config = dict(
    encoder_norm='batchnorm',
    encoder_stem='single',
    text_encoder_bias='none',
    residual_init='none',
)
Rows from block 8 of the audio encoder of a small contrastive audio-text model, named by matrix and row number. Rows with one number belong to one channel. Each number is 128 + 32 x the weight over its row's rms, rounded and kept within 0 to 255. All counts start at 0. Numbers have three digits each.
After each channel's rows are labels from the 100 clips, of 14976, where the channel reaches its highest value: "responds to" is what is common among them. Only what is clearly more common there than usual is listed. The data: read English sentences (LibriTTS-R).
# convs1: first pointwise conv (encoder.blocks.8.convs.1.weight, 432x432x1), inputs 216-269
# convs3: second pointwise conv (encoder.blocks.8.convs.3.weight, 432x432x1, transposed), outputs 216-269

convs1.233:081142156151143140180138099079218134059129125114179177149054095123176105117111186108131122151172124149148101114066135104124145148112109154103133141106122118130053
convs3.233:115173095080116172117111133220136091082093154140157074111170115087193102104142161115094167123133175113112134095118118129147077101076086136162087058124156177164104
responds to: the word "he"; the word "she"

convs1.328:176101124134149110186109174101174127099147117153090118140104137114137096136150047141134145137122096064076127182113127212174129125094137124138113154129113100101109
convs3.328:132154151121170093148225100114082079103107167119129120167176113170154073092111182118113170149122157135144084149118108114096191123116115105061146144131130149157082
responds to: the word "he"; the word "she"; the word "said"

convs1.345:189168133130139087150101123145162207088137174136109154092069072122119135145114134141142117114147134169107142105157137071086175132125114142149182133180093163197157
convs3.345:129132131155125156185154178151174133144127159099145122164088146159086128101133127123130119149119105178091115073127126125156073095125079083159143171111150109154209
responds to: the word "was"; the word "it"

convs1.257:181150127133111128130147108065044091133153149061108154139179128131144127074153110105109142111149180111180127083106069094131148096133089117083141096101095089074121
convs3.257:170140068122117113116141157138175179167129105106126119101128131154172128127174141096167101131123139142068152135139114063125125109129115105059114140151101042137078
responds to: the word "said"

convs1.84:142144131158140122124128208145130147162101154158115138122174085138126116125144100203171160116094109148148142141115104093126160213131137095159127149152052101146168
convs3.84:142154154071140133136159072173112093118156168160132050076158100126110122152098148161120156136169168103146111162090157103129101165071148119152079106167117074202088
responds to: the word "he"; the word "was"

convs1.263:238117138159105081080124128139087143182170165201146180186086102123132185122176126121112206120122129043146135124078106094165067170103143117138207153118156154145151
convs3.263:050101136125137115136169142121166112125152137114127150123145149112097147161129171108131121086159164104141172137151164146009126130126182189103142131097077116244070
responds to: the word "was"; the word "it"; the word "he"

convs1.277:136096122172133113138160120159137185073187144105124208125086123082118107149138097134115128123090126255141159121129163117120134134177119126162157242129182161163113
convs3.277:065120132090121179146149136117143127126132040033111158142121202093142108164110129144130108083150140123175124143134095105088170127148136123090102165149163121122135
responds to: the word "i"

convs1.104:222096167141104136146164065141083121108121169128088167113134123157113159102172157078159099171117129106120124128113145118098104119104153131101187093085086117137103
convs3.104:134157166078154118098116167088143173135117155114027138100085156098141091079114103168034168116133155119075150095124160096175126091188167131134127140147118109125098
responds to: the word "said"

convs1.161:140149088090142128155131232086106095140097072166135074088123149115129102081033095132172136156067122165109108117129103186144134138134090140074184158110185130111148
convs3.161:123094109126136134104189152156089121155147087104126188121153141118192092101118144111092116105184142150150146133093085115110111155185126073102147086113141123175099
responds to: the word "said"; the word "she"

convs1.403:124165112149128209165142080087125108188132058084117160091130135119195140171204124128145108109199124133114113106155092110158153148119104149172173075169162122192154
convs3.403:116053171139126116159133067124158126137184122138109097053168131140156149209145101137166152115146067113172107095128107095126113120132074117158117160090143101087106
responds to: the word "said"; the word "he"; the word "she"

convs1.136:131091081128123087062116109156109142175124108126123124079131112152131137139103112121112138155093128154186134052114091114080227079183146113092109232097101097156129
convs3.136:102147120136187123137123052131166082140145131103146175169111104049145140104198117132105109128180068176154047172126138116086159091104171146115108084114124156133132
responds to: the word "he"

convs1.337:050129140134129125124066169136144121077108154119130184148107136124104167133153159128151126073103152190150143128128109131123141135129128096065142131120111111188108
convs3.337:132137173095151077095146169169148072150160156134139125170126097148142111144099118152171091117173140103114170067081155165177098138146143116145136065145139114120145
responds to: the word "he"

convs1.297:006130111118132143182142103169100182176119064091133117090114134117158122134151191153164145139108163154160152125148112120149129118146135216094152142157130155172069
convs3.297:106125110122144143155143155134113166122089141139099102153128149036134135113160092076155114087155113097063143104171110139101140113156136131085116151132113220111159
responds to: the word "i"

convs1.330:185134176158139119080129160143120100092101115167079210122109148162159115138162166171092110145068174125110130175077091151154141093120120062191143068173086090040075
convs3.330:152132157126144124185133143116149111128169110162170143215144145122063143124131173158160157099127129140114135084168106098098130113111106081140120120111133099188143
responds to: the word "was"; the word "it"

convs1.259:108155088133114141170070174128013167173122074186104199090123118101119092157168084132099125097069114118128115181100090116141107137146110105130085205119088124007139
convs3.259:130111169147173116116153117113101176139170158154167177122146131138116122114085063140123108096156103107120116131161098161133085130155093143144153153074117130114149
responds to: the word "said"; the word "she"; the word "he"

convs1.93:119128137155139123159062110143116138098143169103091142112171097125168089130143143037119139138179112048118082138166134113132138125135152159146140116125114135066132
convs3.93:116128143111090090064110143123143068172118116105143102113167138091058113088129099188093108119107142131047146137120128180105115126132093158109116154125099147121092
responds to: the word "he"; the word "was"

convs1.424:119146145126134119087153135120148131093115135090124156152160172150123154091166126105050097055135152159051118132099153093116177137153141141122156164126112105059119
convs3.424:115059150086090118182107174117132077138140160103121124132123126122098137083126124167116173103103159080170148121144097195064148169111102160161190119150134174188182
responds to: the word "said"

convs1.376:107137118154184062104092134115084178165143124115084143096193141159148147117102107184115115165163151145166132154138160125056064128142170129112123072126117149153138
convs3.376:104086165102155122128128151145149148085120127107152170145117111044130129155123161172110119099183163087191116095159138148095123159138130139151157143107107178103155
responds to: the word "was"

convs1.359:168149155113105104055179253127101138155127197161130180110101108120207161146132137151138157119132117170091142158132155154095157133121098121072156101105161114049158
convs3.359:123126187138121095125116147173102094161105131160113147200192148114126162126191123141114111097162152135102141166218097102127075176093194136127123132141123141187071
responds to: the word "she"; the word "her"

convs1.203:134106115195078121105114119140178187158133114113160085149145171159205125121096110098181139153136132122172183152127104098157152152116130093127145140155104142079127
convs3.203:128099096123150105143075172161137107157175138093132157113178149150140137124095138132121146170182127126144181036132106129142123140113128090134124126134138113163142
responds to: the word "was"

convs1.111:118139119154116105120138109128132158156118146174154091155191118164129126149107112142173092148144158173124128097148057112079116112140091115170146098113147111155134
convs3.111:136143121161116106104104165161090174148077155143127127099129152120128148140076126135166151131169110083164117101070205114121134119125118119061167159153103084133106
responds to: the word "was"

convs1.309:155130126164112174104123177097150178162130189096083080121172142146125072169104101085113125167112083111111088138172100153160130160119170108182154155138156127186151
convs3.309:096122179133153149147129182126185144123135066098118092145097130144206091060174078107145132131136140141120093152105112180119141143121107169141120163105127135127114
responds to: the word "he"; the word "it"; the word "said"

convs1.350:116123107091139109177088129166136154087134110135135210117165133116131180096132162100113110151143106129083117211117106153122176181153191135073128172122126165128120
convs3.350:133171090122139134123174140106110124115128100117161108108127097135091080111159136157205143141142167055168146171096153129108104138112108143149152224107134153105126
responds to: the word "she"; the word "said"

convs1.126:110139150135111092117073089104119124190130115171150106153071170121112130126164107186162127142061164083141173147089111140081115225157127105102117132132156082107101
convs3.126:138129087170127125127151126146103153100124110084069146105110113147149113118136064166147144132088177088147090102116141109134096238107155102105089079111118150141161
responds to: the word "he"; the word "was"

convs1.9:127105118095149097139160090089064152074143104117084101123202131091096098123097136118146145120028129187186161134147076108057116053123160155104137190146153127163157
convs3.9:176122114137118117079188142118225115201141129145156182147152120152190155167131142132143163117148118096147104130118137056085106099143126163072088129134114104137131
responds to: the word "i"

convs1.362:156159096162110141136163143116088153108148141129208100139063124115144149141158177134186136100098146176131161211101143143082114131125081119115144172144154127142104
convs3.362:098086105157161108101138125156123118151076098172140138150189085103133151105135101094177134082179097099160075190111135153119107101141146117124142111129112142194087
responds to: the word "she"; the word "said"; the word "her"

convs1.258:102166090112128110159098123086164156148108162099141093068195064157101144113088169090131136151122117113114100178151176171157145127123130097107126084184122149166144
convs3.258:133105117138116124097149114085150134160100070101105126018130132103069108097129131167161153160165103117130113175186216101147084128157108102136146181164109119177089
responds to: the word "he"; the word "his"; the word "she"

convs1.318:154114101145123145089168113146032100145116136114136097117147126105096137114107076128121095152137131149089118053073140064161133123121140136127076083134213133133149
convs3.318:104125106134157186160114081155125186079128125143138104118062158079106115137132100181109061088110144131163141095104140102118150121144072094157066180120108145102120
responds to: the word "said"; the word "she"; the word "you"

convs1.397:123096110169135109122096125118141132083152138077163106132186160166150072129148138093149103131155121134160121242152133096138126108141114168140130121146143154121123
convs3.397:120100123084055162167210131138116109140182100116100153122161144130132061146101189166099171100146114176073098093100132124157185119136126109126155167113112049199109
responds to: the word "she"

convs1.90:091147124131154123123154115136156170133137146117100227123130140129082145142105105150141174064110097190082108126078096148134123098144088144101113141116157103155152
convs3.90:125109096146158132091076134129135137171156161126142189138130086096144184118117164145166159147217103081123097147065169143142107191137128122112142145114120169126112
responds to: the word "she"

convs1.164:093137116151133103091052128133138181121115176136122052086111133091145135112122188131081113106156163159090104082130147178083140096131135135128104164108133084103144
convs3.164:107110144140143172114073149154113163126094088139104106102085099087089124116142148190107124116167136139022160073072203142175151088155141120142181116119117070148168
responds to: the word "she"; the word "her"

convs1.172:104103110130127131109135139138117078159169108136137184122200130150104138136139063115168105086146090094166131037129154117144142132135074106123155223186170110084100
convs3.172:117113169075124138137066123128114168101120081172109136092134153112111159067107119129083169139076164124126046179116130138163157072144155106154128123108132127116141
responds to: the word "she"

convs1.354:175163132130122138145100107115061192201093116129122148137147102078161140096133160077093078131067122097193098149104083122124124174114105077155189136146152083125128
convs3.354:166142188179045110163161121141106148122162069063177168139106128096133130161077144098187107099122170151171142101101080193117082087148138090149089145184124106053108
responds to: the word "he"; the word "she"

convs1.81:183130100174112167077128147140173179154130079098086089157097084085119129093096161123156147097088122141130110126125145102193097110130163158178175128108061128086206
convs3.81:131075121162095110102081147107138104130139116158113161109133158168157122133125082103100107110111110129095123152136110141164137092140158091121136134112084124143050
responds to: the word "was"

convs1.218:126149101081119138118098127157123165151145125148081026102110108126095120168078178139155118085236128188112093071163137093131129167134178109102077095126171137088137
convs3.218:147102111096088112138116057150148064173154084115116122134197147092083116188071128128104137123161116096093135136097127119005088144080168058154117145121104121122118
responds to: the word "he"

convs1.196:112089151091163078073163079133083123079143110179158124141158149173186110129162100164172135091197117109125087096125154170136114136138176068150150136132153075131131
convs3.196:071100145120073131098130134133061162078094131127108052178121128062110149132103179147178148145128094132058133090130144097149102119098108116136138124130152085157160
responds to: the word "said"; the word "she"